config = dict(
    image_size=32,
    crop_scale_min=0.2,
    qk_norm=False,
    moe='soft',
    num_experts=8,
    projector_out=1024,
    optimizer='adam_atan2',
)
Rows from block 3 of a small self-supervised image encoder, named by matrix and row number. Rows with one number within an expert belong to one neuron, the router's apart. Each number is 128 + 24 x the weight over its row's rms, rounded and kept within 0 to 255. All counts start at 0. After the name is the row's rms in percent of the matrix's.
Before each expert's rows are labels from the 100 images, of 14848, where the router gives the expert most weight on average: "colour at peak" is the nearest of a few named colours to the mean colour under the peak. Only what is clearly more common there than usual is listed. The data: photos of plants and fungi (iNaturalist).
# router: slot weights (model.blocks.3.mlp.router.weight, 16x256), inputs 0-85
# up: expert up (model.blocks.3.mlp.up, 8x256x256), inputs 0-85
# down: expert down (model.blocks.3.mlp.down, 8x256x256, transposed), outputs 0-85

# expert 2
colour at peak: brown
router.4 130 [122 137 145 122 116 137 142 157  88 172  94 136 116 144 130 113 122 121 140 129 164 147 124 132 143 110 122 178 118 108 104  95  99 132 107 135 142  80 209  94 143 121 111 150 121 151 173 122 155 132 140 139 142 135 120 137 128 154 132 130 133 167 148 144  91 142 143 118 139 105 115 134 171 151 112 123 153  84 124 128 129 115 139 170  93  90]
router.5 094 [135 146 100 124  94 164 132 148 113 162 127 128 179 137 140 148 153 120 139 104 134 172 113 158 107  98 133 106 123 155 161 126 118 169 128 128  99 135 179  96 152 146 125 103 102 101 150 138 134 144 143 127 121 173  96 134 130 142 156 112 126 125 109 110 116 123 126 130 134 144 112 128 130 165 147 112 136 151 138 127 120 101 118 148 154 131]
up.0 095 [106  99 135 162 170 125 135 167  92 117 167  96 130 128 127 192 123  97 159 137  97 157 174  97  84 138 138 166 132 162 109 107 126 106 155  85 100 139 117 150 135  89 146 118 119 140 112 148 121 137 137 126 144 159 120 172 151 134 110 139 115 105  99 156 173 124 180 163 157 120 137 165 135 108 157 116 166 141 146 107 153 119 158  95 138 120]
down.0 098 [128 103 131 143 139 130 164 124  99 142 120 146 147 119 133 120 109 147  99 118 163 140 116 145 134  94 130  81  90 142 109 121 139 140  79 148 129 127 131 131 128 142 129 152 128  72 100 140 112 136 124  93 145 123 147 113 136 133 132  75 112 132 134  95  70 107 127 118 151 148 103 117 150 119 138 128 111  71 145 140  76 122 134 128 151 131]
up.1 083 [123 172 160 118 127 102  79 131 111 133 109  99 119 105 130 144 132  89  92  87 160 163 153 148 169  96 111 142 118 128 118 143 122 131 126  94  97 101 140  93 152 114 123 133 124 116 175  76 141 131 132 140 105 194 133 139 125 150 144 128 109 162 164 120  98 114 147 160 159 165 170 137 153 153 128 108 167 128 122 105 126 109 129 147 116 106]
down.1 089 [ 95 117  94 113 145 117 134 121 136  88 151  82  72 110 153 141 122 100 121 133 100 114 128 130 107 150  95 124 105 129 152 105 152  83 196 103 122 129 100 148 123 150 147  90 125 104  57 139  82 138  77 156 114  98 141 148 170 117 160 118 101 149  83 150 145 124 139 136 129 163 139 134  64 120  98 154 137 137 132 121 137 152 116  95 143 165]
up.2 148 [142 115 131 124 164 126 103 106 151  86 168 159 158  84 119 138 119  99 110 145 106 142 126  95 106 160 144  89 141 100 156 173 166  70 133 113 148 139  90 179  92 146 170  85 129 101  76 145 122 112 104 157 115 127 120 133 150 105 116 140 107  65 115 111 160 116 114 153 156 110 135 115 115  93 123 105 136 136 119 134 128 147 150  81 156 127]
down.2 131 [104 102 128 144 114 145 133 142 101 140 143 140 145 126 162 103 120 139 120 111 113 120 117 111 116 145 144 184  75 127 106 114 116 161 129 136  92 149 193  83 113 141 120  88 152 177 146 106 119 108  93 136 139 108 115 117 123 105 110 120 124 134 103 106 106 124 159 112 117 145 125 122 110 157 176 167 152 133 106 110 141 106 119 150 164 149]
up.3 094 [133 160  86 206 177 117  97 143 148 146 176 101 119 123 109 154 144 130 120 144 140 118 162 172  75 132 141 137 179 121 134  82 156 103 139 134 115 107 120 135  93 171 131 119 162 108 120 177 122 119  86 112 103 130 120 154 162 125 132 140 125  83 100 111 151  89 119 179 143 184 141 153 155 144 154 130 124 137 171 125 120 110 146  85 126 156]
down.3 093 [ 86 107 140  72  98 126 181 174 149 170 121 136 157 117 139 111  87 123 192 129 121 146  97 108 200 105 118 150 121 142 124 165 137 170 150 132 140 129 178  89 140  98 107 113 110 130 114 100 146 146 119 132 118 138 158 107 115 148 123 126 111 110 144 141 117 146 130  86 120 129 118 107 132 134  83 126 130  99 122 153 139 101 102 181  92 106]
up.4 099 [106 109 151 180 141 152 142 155 148 129 172 127 184 121 144 130 147  78 141 154 134 152 128 140 147 143 132  94 163 117 157 129 105 145 143 139 106 158 137 141 138 101  98 137 144 125 121 116 131 125 126 146 131 158 118 103 114 132 118 143 100 131 143 121 154 122 101 107 115 107 130  96 105 149 153 101 116 112 168  83 128 176  91 129 108 165]
down.4 098 [109 122 100 143 139  84 110 128 144 116 105 125  65 122 123 137 162 127 124 117 101 155 111 149  92 159 118 146  85 141 103 122 170 135 152  82 135 116  55 112 136 139 141 105 123 141 127 145 113 134  99  80  88 131 150 151 160  83  96 119  87 141 113 135  96 102 133 146  95 140 125 135 132 102 132 143 134 161  93  90 162 115 109 153 144 100]
up.5 105 [170 119 104 161 151 123 148 114 127 156 113 113 108 103 131 178 159 133 159 123 144 114 122 115 102 135 132 127 140 147 160  85 171  83 112 108  92  90 157 147 119 180 136  84 183 131 118 145 135 108  84 100 133 110 135 158 147 143 176 114 153 135 138  97 127 109 141 120 136 129 111 158 117 144 115 130  90 144 143 120 164 114 133 108 167 116]
down.5 111 [ 98  90 156  89  94 129 127 153 117 165 129 123 186 140 143  94 112 154 128 161 141 121 131 127 166 116 156 145 121 157 146 143 135 134 166 118 139 139 153 133 102 109 150 134 116 106  94 149  85 126 108 151 103 151 135 104 104 132  90 116 154  82 130 127 144 122 126 121 136  99 163 114 134 135 147 119  95 112 147 178 133 168 133 154 128 103]
up.6 092 [143 156 150 132 136 116  93  83 133  78  98  97 119 132 127 112 139 170 131  78  95 141  83 125 120 122 149  92 104 136 125 184 160 111 128 102 121 164  69 133 127 110 154  94 102  94 102 109 129  83 156 132 102 153 149 154 111 110 134  95 127 171 111 116 105 143 124 109 103 141 125 106 144 109 156 114 157 121 137 134 136 124 116 133 139  73]
down.6 103 [121 174 136 105 116  97 154 183 100 166 148 140 140 151  98 142 148 122 116 162 154 175 130 125 128 120 129 155 177 110 130 117 117 148  95 134 152 115 166 128 130 121 130 178 109 154 168 167 111 159 157 145 133 134 133 116 139 166 145 171 131 122 136 154 141 168 135 159 138 127 124 141 138 112 104 134 153 114 105 116 130 125 138 130 144 134]
up.7 096 [133  99 131 109  92 110 154 107 167 171 136 124 154 146 146 135 152 151 121 184 130 108 131 173 124 147 114 137 141  84 129 103 148 128  95 106 142 123 126 125 155 174 140  99 169 116 154 113 120 138 100  93 117 126 139 162 163 131 159 106 149 138 128 165 114 137  58  75  52  82  52  66  84 124  72 116  58 123  94 115 103 124 139 108 150 126]
down.7 097 [117  97 132  81  68 148 130 111 104 121 152 131 123 149 142 162 112 166 119 124  96 139 153  94 168 119 140 162 127 193 161 119 158 147 166 122 170 183 153 102 104 112 121 122 117 174 110 116 111 121 106 154 155 137 133  88  75 114 108 127 134 131 149 159 157 114 141  85 124  90 123 127 123 113 144 163  99 123 133 146 126 129 117 127  90 103]
up.8 083 [102 107 126 150 118 129 122 150 120  93 121 117 119 107  96 139 134 148 168 126 117 127 115  74 134 135 113 148 129 144 112 142 121 150  74 139 145 161 140 123 141 124 134 141 128 129 151 103 120 118 126 126 176 139 103 121  92 152 134 126 132 117 164 127 165 165 170 138 138 133 120 125 106 146 126 127 123 130 141 117 130 106 167 129 147 155]
down.8 087 [158 186 128  93 111 124 109  74 123  61 123 139 102 149 111 130 139 141 126  95 109 114 144  82 119 151 120  83 147 145  88 109 149 154 128 118 146 137  56 124 111 159 125 121 116 120 116 143 124 158 109 116 182 132 150  99 177 108 127 134 109 143 142 141 138 156 122 172 144 130 174  86 174 148 124 143 140 107 132 133 158 124  99 129  84 121]
up.9 097 [120 119 120 106 141 125 148 170 127 141 201 146 151 157 136 200 170 138 152 135 112 139 154 106  78 151 165 110 170 133 108 124 117  95 149 103 103 125 133 143 166 149 114 101 127 141 107 165 136 148 119 108 118 150 116 171 133 115  96 176 125 102 118 110 138 155 126 119 112  95  74  88  81  64 115 112 135 163 106 122 146  98 173  90 115 126]
down.9 093 [110 107 170 135 138 128 136 136 163 173 120 129 144  89 107 133 114 125  94 124 137 119 161 149 196 107 159 127 120 167 125 129 161 141  84 144 141 128 131  90 120 143 132 116 116  74 101 112  77  98 115 125 134 140 119 128 119 166 114  85 139 137 131 160 115 120 118  87 118 161 154 140 148 145 144 124 101  79 146 125 143 149 124 151 108  67]
up.10 086 [ 92 164 138 148 121 122 163 142 128 135 153 111 145  94 134 160 159 119 127 130 119 118  92 123 142 141  86  84 127 139 171 132 139 131 136 114 142 129 112 119 121 162 200 127 142 105 121 130 104 168 139  89 143 133 178 165 152  98 140 133 143 127  78 143  89 117 150 108  79  96  94 130 126 148 143 108  79 123 120 115 110 111 134 108 127 127]
down.10 086 [130  91 139 163  91 103 124 127 147 105 115 142 123 141 127 148 114 167 122 109 124 126 101 102 127 106 150 144 126  89 138 145 168 120 180 139 119 130 118 112 133 130 112  93 137 162 149 121 141 114 127 149 133 128 152  84 158 181 106 140 124 141 134 145 109 135 135 159 117 156 160 107 128 123 139 128 181 111 144 146 128 134 113 115 147 134]
up.11 103 [108 103 126 124 125 110  76 117 125 117 194 143 152 115 118 118  95 100 105 151 110 122 131  96 170 144  72 109 150  94 106 128 106 120 133  93 148 133 126 144 131 120 126 139 188 109 126 141 117 127 135 144 104 150 108 117  97 110 167 166 156 104 138  92 112 124 139 169 161 140 135 157 128 132 126 138 158 161 137 125 102 154 156 124 184 169]
down.11 110 [140 110 149 144 168 103 104 156  94 135  88  97 120 172 139 140 156 113 118 101 155 167 114 149 121  90 134 184  75  98 115 109 130 101 150 119 123 101 107 131 148 134 104 113 141  99 145 104 122 151 102 113 130  94 157 122 144 103  86 122 112 117 141 156 163 130 105 144 127 117 138  95 127 131  94 145 147 131 125  81 143 109  97 113 119 137]

# expert 3
colour at peak: green
router.6 112 [145 122  86 141 135 135 129 141 113 111 106 141 134 126 119 106 181 135 135 122 133 148  73 140 100 105 178  72 141 154 142 161 130 116 151 125 113 167  98 142 132 155 148  89 152 105 100 125 117 133 140 134 108 152 117 138 131 110 124 109 106 130 152  82 105 135 124 133 127 165 131  85 128 123 117 117 153 184 138 127  77  93 128 109 110 107]
router.7 109 [129 128 158 138 129 125 133  92  84 120 121 142 168 124 124 104 148 131 113 142 112 146 128 126  94 121 179  73 146 127 132 138 148 144 114 121 139 147 128 150 145 133 146 108 156 129  92 130 103 157 133 117 117 178 134  99 129 128 106 106 126  99 134  92  82 121 120 152 145 160 136 106 139 157 146 131 120 149 152 124  72  95 139 128 105 153]
up.0 107 [134 193 147 174 129 160 171 126 108 119 113 126  72 146  89  79 150 152 148 152 127 125  92 101 122 147 109 123 131 166 110  98 118 147 115 164 137 148 136 128 116 129 107 141  94  95 178 172 133 126 129 147 170 116 124 174 160 117 113 111 125 161  80 111 144 160 159 147 142 135 141 143  92 104 151 157 120 138 129 118 134 113  97 164 150  98]
down.0 107 [106  73 125  99 120 107  82 111 120 124 111 144 161 152 119 167 136 138 148 142 121  74 107 139 111  96 138 130 145 130 118 103 135 125  84 118 137 141  84 137 136 144 111  76 170 178 124 141 118 124 135 193 171  90 152 113 124  82 126 138 113 156 159 105 138 103 129 106 123 109 130 106 151  75 105  96 150 131 105 110  96 152 112 154  92  99]
up.1 096 [126 196 110  97 143 122 138 112  85 125 105 102  77 129 148 122 103  95 155 141 119 104 116 125  99 152 134 169 144  99 144 150 150 136 111 129 120 161 168  63 177 123 160 131 112 114 155 102  85 173 123 128 127 113 136 138 147 164 114 144 177 120 120 177  93 120 123 161 121 136 107 118 185 148  68 170 103 156  88 137 119 139 132 126 127 140]
down.1 103 [131 114  76 136 124 137 107 118  91  91 142 158 154 148 133 119 111 114 125 108 127 147 122 148 125 100 132 117 175 143 101 140 125 104 107 147 134  84 125 129 135 118 120 124 127 131 127 152 190 104 110 116 140  91 146 159 122 108 152 143 141 176 160 123 128 188 120 112 179 139 127 121 135  98 103 161 171 178 125 160 129 169  93 169 124 167]
up.2 097 [169 132 140 113 120 119 113 109 102 115 135 172 137 162 120 184 111  97 121 113 125 110 153 149 163 114 141  92  82 110 115 142 111 153  90 120 157 139 147 119 144 141 137 118 117 137  83 123 148  89 163  73 124 117 125 107  93 142 146 132 135 169 139 103 146 191 152  98 151 142  96  87  80 138 144 118  94 128 109 115 162 113 137 129 125 118]
down.2 098 [165 120 152 122 132 104 123 106 122 144  63  95 158  93 134 103 160 151 116 167 120 140 103 111 116 128 108 180 172 120 126 119 140 143 124 153 113 147 142 176  99 112 151 119 119 126 113  99 109 116 113 154 140 128 140  82 139 129 131 135 100  73 159 126 144 111 127 113 113 122 139 157 155 148 143 126 100 113 125 128  91 137 166  92 119 163]
up.3 096 [140 161 138 141 124 134 139 147 101  94 145 142 122 125 121 156 120 114 134 142 134  99 108  98 146 129 156 108 132  81 136 130  95 133  79 138 138 153 111 163 119  76 106 169 134 102 135 113 137 117 187 152 114 151 106 117  97 123 117 180 119 174 118 102 158 181 173 133 142 138 136 137  91 123 181 104 117 112 127 107 110  90 166  86 106 158]
down.3 090 [143 132 148 114 163  47  91 144 130  91  49 151 163 102 120 110 160 141 129 155  91  78 144 130 147 135 111 174  80 116 120 121 156 181 118 152 158  89 135 106 102 165 128 100 144 144  87 147  69 127 103 143 149  62 139 136 150 116 143 112  81 110 136  99 140 145 147 141 143 113 158 125 123 150 138 138 124 112  93 179 134 123 119  87 125 158]
up.4 094 [114 127 160 121  97  84 105  86 111 138 134 110 107 132  97 132 128  99 149 137 133  94 138 123 127 127 115 145 126  86 146 145 134 120 125 137 146  79  78 123 154  77 126 164 119  92 117  66 129 138 153  94  97 159 136 142 123 122 108 136 134 143 117 111 136 138 189 112 151 134 141 171 154 168 150 116 100  91 127 118 130 103 158 122 118 132]
down.4 093 [145 124 106 169 148 139  96 139 154 115 105 135 128 128 110 155 148 115 105 170 106 150  83 158 117 117 133 108 110  94 104 129 126 111 121 125 137 140 148 131 133 163 163 101 135 158  82 140 143 160 111 128  92 164 128 118 125 147 106  99 126 136 125 145 122 128 125 122 133 143 120  86 114 112  87 130 153 169 108 126 136 112 103 108 123 128]
up.5 119 [135 125 125 138 136 130 169 177 153 157 106 127 178 149 133 164 144 143 132 118 133 164 136  77 131 112 109 129 112 126 133 113 115 127 117 151 161 127 133 183 115 110 100 139 166 156 136 106 168 117 142 132 131  86 133 124 107 101 173 122 159 174 148 123 151 133 121 111 154 139 115 144 111 114 173 115 130  71 141  94 142 114 156 127 122 141]
down.5 122 [160 148 144 173 147 109 139 137 127 111 113  93 152 131 121 101 150 144  92 115 128 118 121 103 116 100 166 113 104 128 119 134 176 175 137 126 127 144  82  98 111 126 119 108 107 119 127 143  86 132 150 148  93 103 115 119 151 121 147  74 128  87  92 125 121  86 132 153 121 150 176 101 177 172 151  96 116 100 181 105 154 165  82 119 132 141]
up.6 109 [144 106 121 139 110  90 137 128 111 125 192 125 131 134 142 133 123 107 121 133 153 163 108 132 109 152 146  90 151  95 116 133 102 112 154 154  92 107 156 116 130 113 120 116 139 122 134 145 117 162 188 135 119 170 132 125 107 125  92 154  95 118 111 112 157 158 161 151 141 113 143 121 126 127 119 119 161 139 158 118  98 102  94 135 107 123]
down.6 108 [110 141 129 118 133 134 107 154 168 177 110 149 142 129 118 136 159 126  94 136 121  81 172 117 134 118 117 192 104 138 167 108 142 144  77 152 151 115 127 133 117 138 114 123 132 122 149 110 160 113  94 139 134  88 135 135 131 128 200 128 119 150 145 123 125 154 136 129 139 131 114 122  88 124 131  90 111 100  92 143 126  95 198 129 110  98]
up.7 104 [ 97 142 134 113 135 119 118 121 122  73 163 174 122 138  97  97  97 132  98 114 103 105 110  75 155 155 118 126 112 159 157 154  99 129 122 116 139 143 117 129 108 154 114 164 180 113 126 165  92  83  98 139 124 120 137  91 112 112 130 151  84 129 134  91  96 137 142 159 126 139 129 137 142 130 161  81  93 128 127 135  98 158 113 115 123 172]
down.7 106 [155 106 153 132 148 132 142 159 148 130 104 127 118 145 148 165 157 152 154 111 149 112 203 123 149  81  92 157 134 133 123 119 138 136 124 140 120  96 189 141 136 162 134 111 157 100 106 130 107 134 109  97 124 142 126 154  97 125 114 174 140  89 115 132 103 125 166 133 130 100 129 145  80 136 117 151  92 154  96 135 149 120 203 114 138 111]
up.8 090 [160  78 129 113 122  72 102  66  98 146  75  69  93 176 134 141 135  95 129 146 175 115 129 154  72 107 107 106 115  88 109  94 112 114 142 115 131  83 139 141 153 112 132 105 129 228 175  79 121 160 116 112 128 117 152 138 123  95 101  92 166 133 141 120 152 142 135 143 167 128 150 131 124 156 108 130 136 172  86 143 137 116 171 110 127 130]
down.8 083 [ 78 163 130 146 105  97 101 109 146 142 141 142 186 104 103 134 130 104 110 161  91 109 111 113 142 144 143 123 111 141 132 130 153 136 119 155 140 126  56 113 128 112 158 126 149 106  98 199 188 118  93 156 113 131 112 126 142 145 148 132 103 147 165 126 162 143 151 123 153 132 115 111 111 124 122 128 147 137 149 144 142 127 120 136 128 112]
up.9 128 [144 157 127 115 136 110 155 156 169 135  68 104 162 149 125 134 156 149 121  88 127 147 130  56 125 124  84 140  57 167 113 155 136 145  88 123 166 157 122 136  86  58 111 133 137 137 128 104 131  93 111 179 129 127 141 123 124 121 147 110 160 156 122 118 118 124 112 105 121 120 131 154 146 128 153 116 128  56 172 105 137  90 131 136 127 124]
down.9 116 [145  96 141 132 157 153 160 157 133 111 129 105 133 124 121  88 137 120 107 150 164 124 155 131 160  83 148 125 129 107 184 130 165 163 186  97 151 165  95 119 135 141 122 113 140 125 126 125  91 132 153 146  92 106 150 119 135 105 155 107 147 116  94 137 135 111 151 140  90 128 180 104 124 172 130 131 108 104 167 103 153 181  91 114 109 169]
up.10 093 [143 131 153 126 174 174 100 124 115  81 182 137 103 128 133 159 110  67 127 134 109  98 134 154 114 149 151  99 133  82 130 112 127 118 128 130 124 142 126 130 109 164 125 140 188 129  72 177 134  97 112 157 126 114 144  94 151 140 115 148 138 121  95 101 157 143 131 122  88 138 128  96 115 109 105 131 115  99 123 111 124 123  76 100 148 106]
down.10 100 [140 122 154 124 130 116 145 110 145 143  72 149 107 111 127 120 115 149 159 115 130 146 117 119 125 153 107 146 139 121 140 147  84 140 100 125 131 119 155 158 169  87 130 108 100 113 160  81 102 145 150 137 141 139  85 147  94 150 135 155  94 110 161 135 103 100 107 117 172 127 151 188 171 111 121 130 149 143 110 179 127 120 179 153 142 103]
up.11 123 [119 168 126 142 127 136 145 153 123 119  83 119  71  91  82 105 125 162 182 144 100 131 144  75 126 134  96 152 127 165  96 145 122 160 137 131 198 116 134 102  58 118  99 115 128 137 148 127  80 114 123 126 187 119 150 138 179 143 107  82 119 116 123 138 124 122 111 150 130 126 162 140 132 110 107 162 109 120 138 106 119  99 118  81 131 154]
down.11 121 [137  73 137  94 127 114 140 105 138 125 148 127 163 148 143 114 106 112 141 148 127 108 114 174 155  90 127 116 117 142 119 121 108  98 149 106 122 129 127 117 163 112 121 105  99 146 128 128  86 139 114 169 127 105 108 134  99  79  97 123 159 153 140 129 116 100 104 108 132 115 142 142 171  97 107 122 173 129 125 109 120 130 117 187 119  84]

# expert 5
colour at peak: white; pink
router.10 088 [112 106 255 139  84 138 135 112 104 177 105 135 143 124 137 112 107 130 146 118 158 118 159 124 139 157 118 139 116 125 135  89 149 166 105 123 144 112 152 128 124 133 115 108 156 166 131 151 139 129 145  68 158 128 159 125 147 170 109 101 116 146 159 140 149 111 134 149 155  98 156 162 120 130 112 154 131 152 128 100 116 130 135 119 134 130]
router.11 093 [138 124 196 155 128 136 110 112 113 159 149 138 126 104 143 141 112 114 165 128 171 126 145  82 155  90 158 145 108 132 108  90 115 148  90 111 129 135 122 142 173 113  96 144 147 157 123 141 144 116 131 135 121 130 139 102  93 147 110 107 117 182 144 121 130  94 154 120 179 112 170 147 131 139 101 163 119 138 106 128 132 142 149  97 144  95]
up.0 105 [117 120 144 135 106  88  78 140 126 118  58 128 133 138 111 119 155 117 134 127 118 176  69 151 127  78  77 139  88 154 173 101 141 134 193 141 131 113 139 132 103 159 164 146 106 124 137 134 129 135 149 149 151 113 136 134 162 114 159 102  90 103 141  98 131 160 169 158 164 140 133 138 147 134 144 146 138 143  97 103 106  84 129 126 133 116]
down.0 109 [104 136 153 105 120 100 140 158 167 145 146 157 178 141 141 128 179 127 150  98 118 129  89 132 112 116 180 126 148 138  73 168 123 118 155 114 102 121 132 180 123 142 128 158 111 154 151  85 117  94 126 140  97 136 129 165  94 126 114 145  97 109 130 160 123 147 138 119  76 148 154 113 123 146 126  86 148 176 118 154 135 168 116 135 146 113]
up.1 091 [ 98  86 105 134 150 126 149 164 124 107 144 157 107 130 131 121 133 136 112 117 106 136 161 154 124  57 153 137 144 163 110 118 141 149 178 129 106 121 173 122 160 143 102 163 137  87 121 136 132 141 157 136 129  79 114 140 132 145 152 155  90  87 112 114 142 155 153 178 136 163 118 106 128  78 116 129 161 146 122 156 113 123 107 114 121 102]
down.1 095 [173 113 147 122 121 162  95 151 105 127 133 119 181 126 138 131  97 120 110 168 120 142 109 116 111 134 129 147  96  78 161 111  92 105  83 156 163 140 122 192 120 123 137 111 104 159 119 137 129  84 141 169 114 152 144 109 125 115 100  89 135 131 135 125 124 101 148 111 130  97 148 202 100 141 120 146 105 143 118 116 123  89 171 133 164 148]
up.2 097 [103 140 178 135 109 124  88 152 153  98 167 149 104 135 140 106 124 122 117 171 143 161 131 186 159 123 148 119  95 131 144  97 107 132 138 120 109 132 143 105  73  96 156 176 131 105 118  89 129 120 116 134 125 151 131  98 120 147 138 108 121 138 131 119 133 148 171 135 104 102 109  72 125 125 147 131 131 172 129 129 161 120  95  94 154 145]
down.2 097 [123 171 138  92 140  97 100 126 133 127 106 122 154 108 165 101 140 115 120 112  83 119  86  71 148 118 150 126 103 155 139 149 107 103 118 110 118 150 124  93 128 151 174 171 137 124 121  99 102 123 112 154  92 105 146 113 124  99  85  99 127 122  84 119 133 122  95 142 134 171 154 125 165 179 125 130 147 114 131  92 109 160 151 176 128 112]
up.3 090 [145 118 121 144 149 110 126  91  90 123 139 135 151 148  99 112 156 140  93 155 125 119 154 109 115 146 134 143 126 139 129 116 137  91 159 145 133 119 104 149 146 118 111 114 127  87 132 194 132 124  69 142 143 110 120 129 119 135 114 116 115 131 140 104 162 166 132 139 143 136 125 136 135 117 155 140 154 135 106 100  85 102 164 123 147 144]
down.3 084 [116 118 107 123 136  94 118 134 131 104 102 146 139  98 142 146 124 121 181  80 131 142 125 143 123  90 111 144 141 153 125 128 166 125 141 163 171  97  97 123 141 188  99 105 123 121  97 109 102 129 163 144 126 102 186 138 114 145 150 102  82 136 108 176 127 133 132 134  90 152 161 128 137 106 110 105 120 176 119 124 129 160 106  89 114  91]
up.4 084 [153 148 106 134 105 126 118 137 103 141 119 119  90 107 122 110 153 162 124 103 101 115  39 127 146 132 125  94 172  96 174 152 148 124 131 101 138 101 118 136 137 126 164 146 101 142 159  84 107 114 171 107 120 118  90 122 132 117 135 109 109 142 118 162 144 127 107 115  97 140 117 117 109 175 120 127 124 155 134 167 137 156 118 141 148 125]
down.4 086 [126 132 119 110 116 103 140 127 120  81 133 168 131 129 154 124 108 119 147 133 169 128 136 129 113 104 107 113 114 112 127 101 122 141  93 139 130 125 132 117 115 128 112 167 133 149 120 157 149 110  63 103 108 103 102  98 130 106 162 166 147 112 109 131 157 169 163 101 166 130 148 104 123 117 147 131 119 151  76 148 160 138 174 125 117 146]
up.5 091 [121 114  94 156 142 139 171 129 152 133  87 107 122  72 119 137 151 139 120 121 100  81 137 114 112 175 154 106 132 133 156 133 161 144 135 147 131 165 107 165 111 158 144 114  94 179 140 110 134 137 165 106 119 107 150 127 144 109 129 134 156 115  84 135 122 137 129 139 121 154 112 120 142 126 139 138 134 110 144 128 118 149 114 109 111  95]
down.5 092 [ 97 168 142 136 123 149 154 109 132 151 192 103 142 122 124 121 131 138 117 130 174 118 121 161 123 123 108 102 159 110 125 139 131 136  87 146 145 103 104 150 110  87 126 129 106  95 152 141 133 149  63 117 143 116 125 134 133 116 168 169 145 147 142 163 124 145 141 123  87 100 115 145 108 171 122 145  92 129 128 133 151 105 131 147 128 127]
up.6 095 [116 173  95 136 157 123 129 140  76 108 131  85 119 134  99 163 109 116 144 113  97 125 119  94 105 101 112 134 150 102 136 161 140 121 118 146 146 166 134 137 182 126 124  94  98 140 153 108 160 140 141 112 123 135  91 134 128 120 143 137 113  92 121 125 140 118 108 155 153 160 147 187 125 130 117 114 119 112  87 134 120 122 142 125  91 111]
down.6 098 [114 121 128 126 149 135 137 156 130  90 137 155 120 117 112 121 189 114 144  91 168 179 145 103 138 161 117 141 150 184  80  69 143 163 119 133 136 120 125 105  99 138  87 165 178 182 136 128 138 144  78 107 145 116 145 112 126 135 146 156 106 107 115 146 132 150 124  92 122 128  91 104 168 145 148 152 112  93 137 123 151  89 157 140 108 138]
up.7 091 [ 97 149 121 133 129 144 173 165 169 129 112 133 152 114  79 158 157 171 145  87  90 133  94 147 137 117 116 184 125 110 142 128 127  86 116 113 119 161 140 177 130 119 116 139 112 133 150 145 174 116 145 103 120 123 135 137  79 121 174 142 146 136 117 150 144 143  64 116  80 105  70 117 112  77  69  77  94  97 116 138 143 153 129 155 109 115]
down.7 089 [133 123 119 130  92 135 114 126  75 149 160 132 132 148 157  93 118 106 196 152 150 124 104 143 113 113 139 124 208 144 134 135 140 162 119 184 105 124 159  81 113 100  94 137 115 144 189 104 121 141 141  78 115 140 110 130 126 157 140 148 162  88 144 125 133 149 147 124 133  81  92 147  84 170 129 130 123 149 134 139 141 131 110  86 130 123]
up.8 082 [145 151  94 100 125 140 163 131 154 138  77 129  85 115 117 128 154 136 154  98 157 105 153 104 122 107 150  84 141 145 119 185 129 129  96 155 141 110 133 136 139 127  65 142 123 124 143  85 132 141 167 100 147 136 140 152 110 123 169 155 142 122 104 167 126 156  92 138  98 142 118 106 129  90  90 108 138 137 136 151 154 125 102 142 125 105]
down.8 089 [129 101  97 143 101 206 137 177 156 120 177 112 131 125 130  98  95 128 114 177 158 145 110 152 118 131 111 131 192 117 118 121 132 127 116 155 148 111 158  87 103 106 113  97 131 128 158 136 131 164 118 118 101 132  70 157 125 130 124 160 147 112 166 125 118 130 136 122 130 140 119 140  70 124 145 133 136 145 129 119 151 125 130 120 113 110]
up.9 101 [144 145 126 162 178 143 168 151 117 148 140 138 106 146  75 147 165 131  96 166  98 121 172 107 102 130 179 161 141 131 138  88 137 122 137 153  98  98 152 143 162 178  96 152  84 123 156 116 109 120 141 140 142 101 150 147 118 156 122 129 105  98  69  98 126 150 145 133 132 130 121 132 158 117 184 118 146 123 103 123 107 117 137 125 126 136]
down.9 101 [117 103 154  86 116 138 115 107  71 100 155 133 164 110 213 160  98 121 124  81 162 116 129 167 120 118  98 101 119 124 127 140  98  79 123 148 163 152 113 146 144 145 141 119 138  62 108 148 151 106 140 163 157 156 165 135 100 108 130 118  93  97 108 126 123 137 140 125 139 127 157 142 115 142 106 101 112 153 129 130 137 142 131 114 158 139]
up.10 101 [148 144 132 150 149 104 110 102 109 109  94 123 149 157 106 150 151 126 120  99 130 125 171 123  72 115 136 142 104 139  73 112 147 150 170 177 127 120 117 133 125 159 106 100 120 154 104 136 166 139 127 136 147 179 115 162 137 124 126 170 135  90 102 101 131 144 150 126 158 183 150 154 132 114 136 144 194 108 105 115 114 120 141 112  85 135]
down.10 097 [134 133 131  93 121 154 149 147  86  95  84 139 143  89 129 116 165 160 117 123 143 105 122 135 171 154 116 124 138 150 104 140 126 147 147 126 111 120 136 113 133 126 151 102 101 136 144 112 129 125 134 172 112 158 127 159 130 139 141  91  94 110 160 174 123 149 123 111 130 147 116 140 157 188 134 142 134 128 167 165 121 102 121 146 105 133]
up.11 090 [129 124 155 123 136 157 149 106 132 135 129 141 108 157 119 174 170 139 144 119 151 140 155 106  56 133 129 160  86 139  99 135 126 140 134 150 135 100 142 136  76 144 102  85  71 125 104 122 169 107 127 149 138 157 171 142 129 110 164 143  97 109 118 169 155 133 104  85 109 113 114 120  94 128 119  99 134 130  95 109 156 103 149 134 132 115]
down.11 090 [159 115 146 145 122  80 117 159 100 151 105 125 115 135 140  80 145 136 119 148 100 133  97 143 107 110 132 134 164 127 122 169 103 117 153 116  93 153 142 126 144 132 116 184 118 141 139 153  80 165 121 151 125 153 128 150 111 139 156  94 122 142 158 105 129 152 128 154 168 106 139 140 144 169  92 175 149  84 198 108 118 142  79 101 155 125]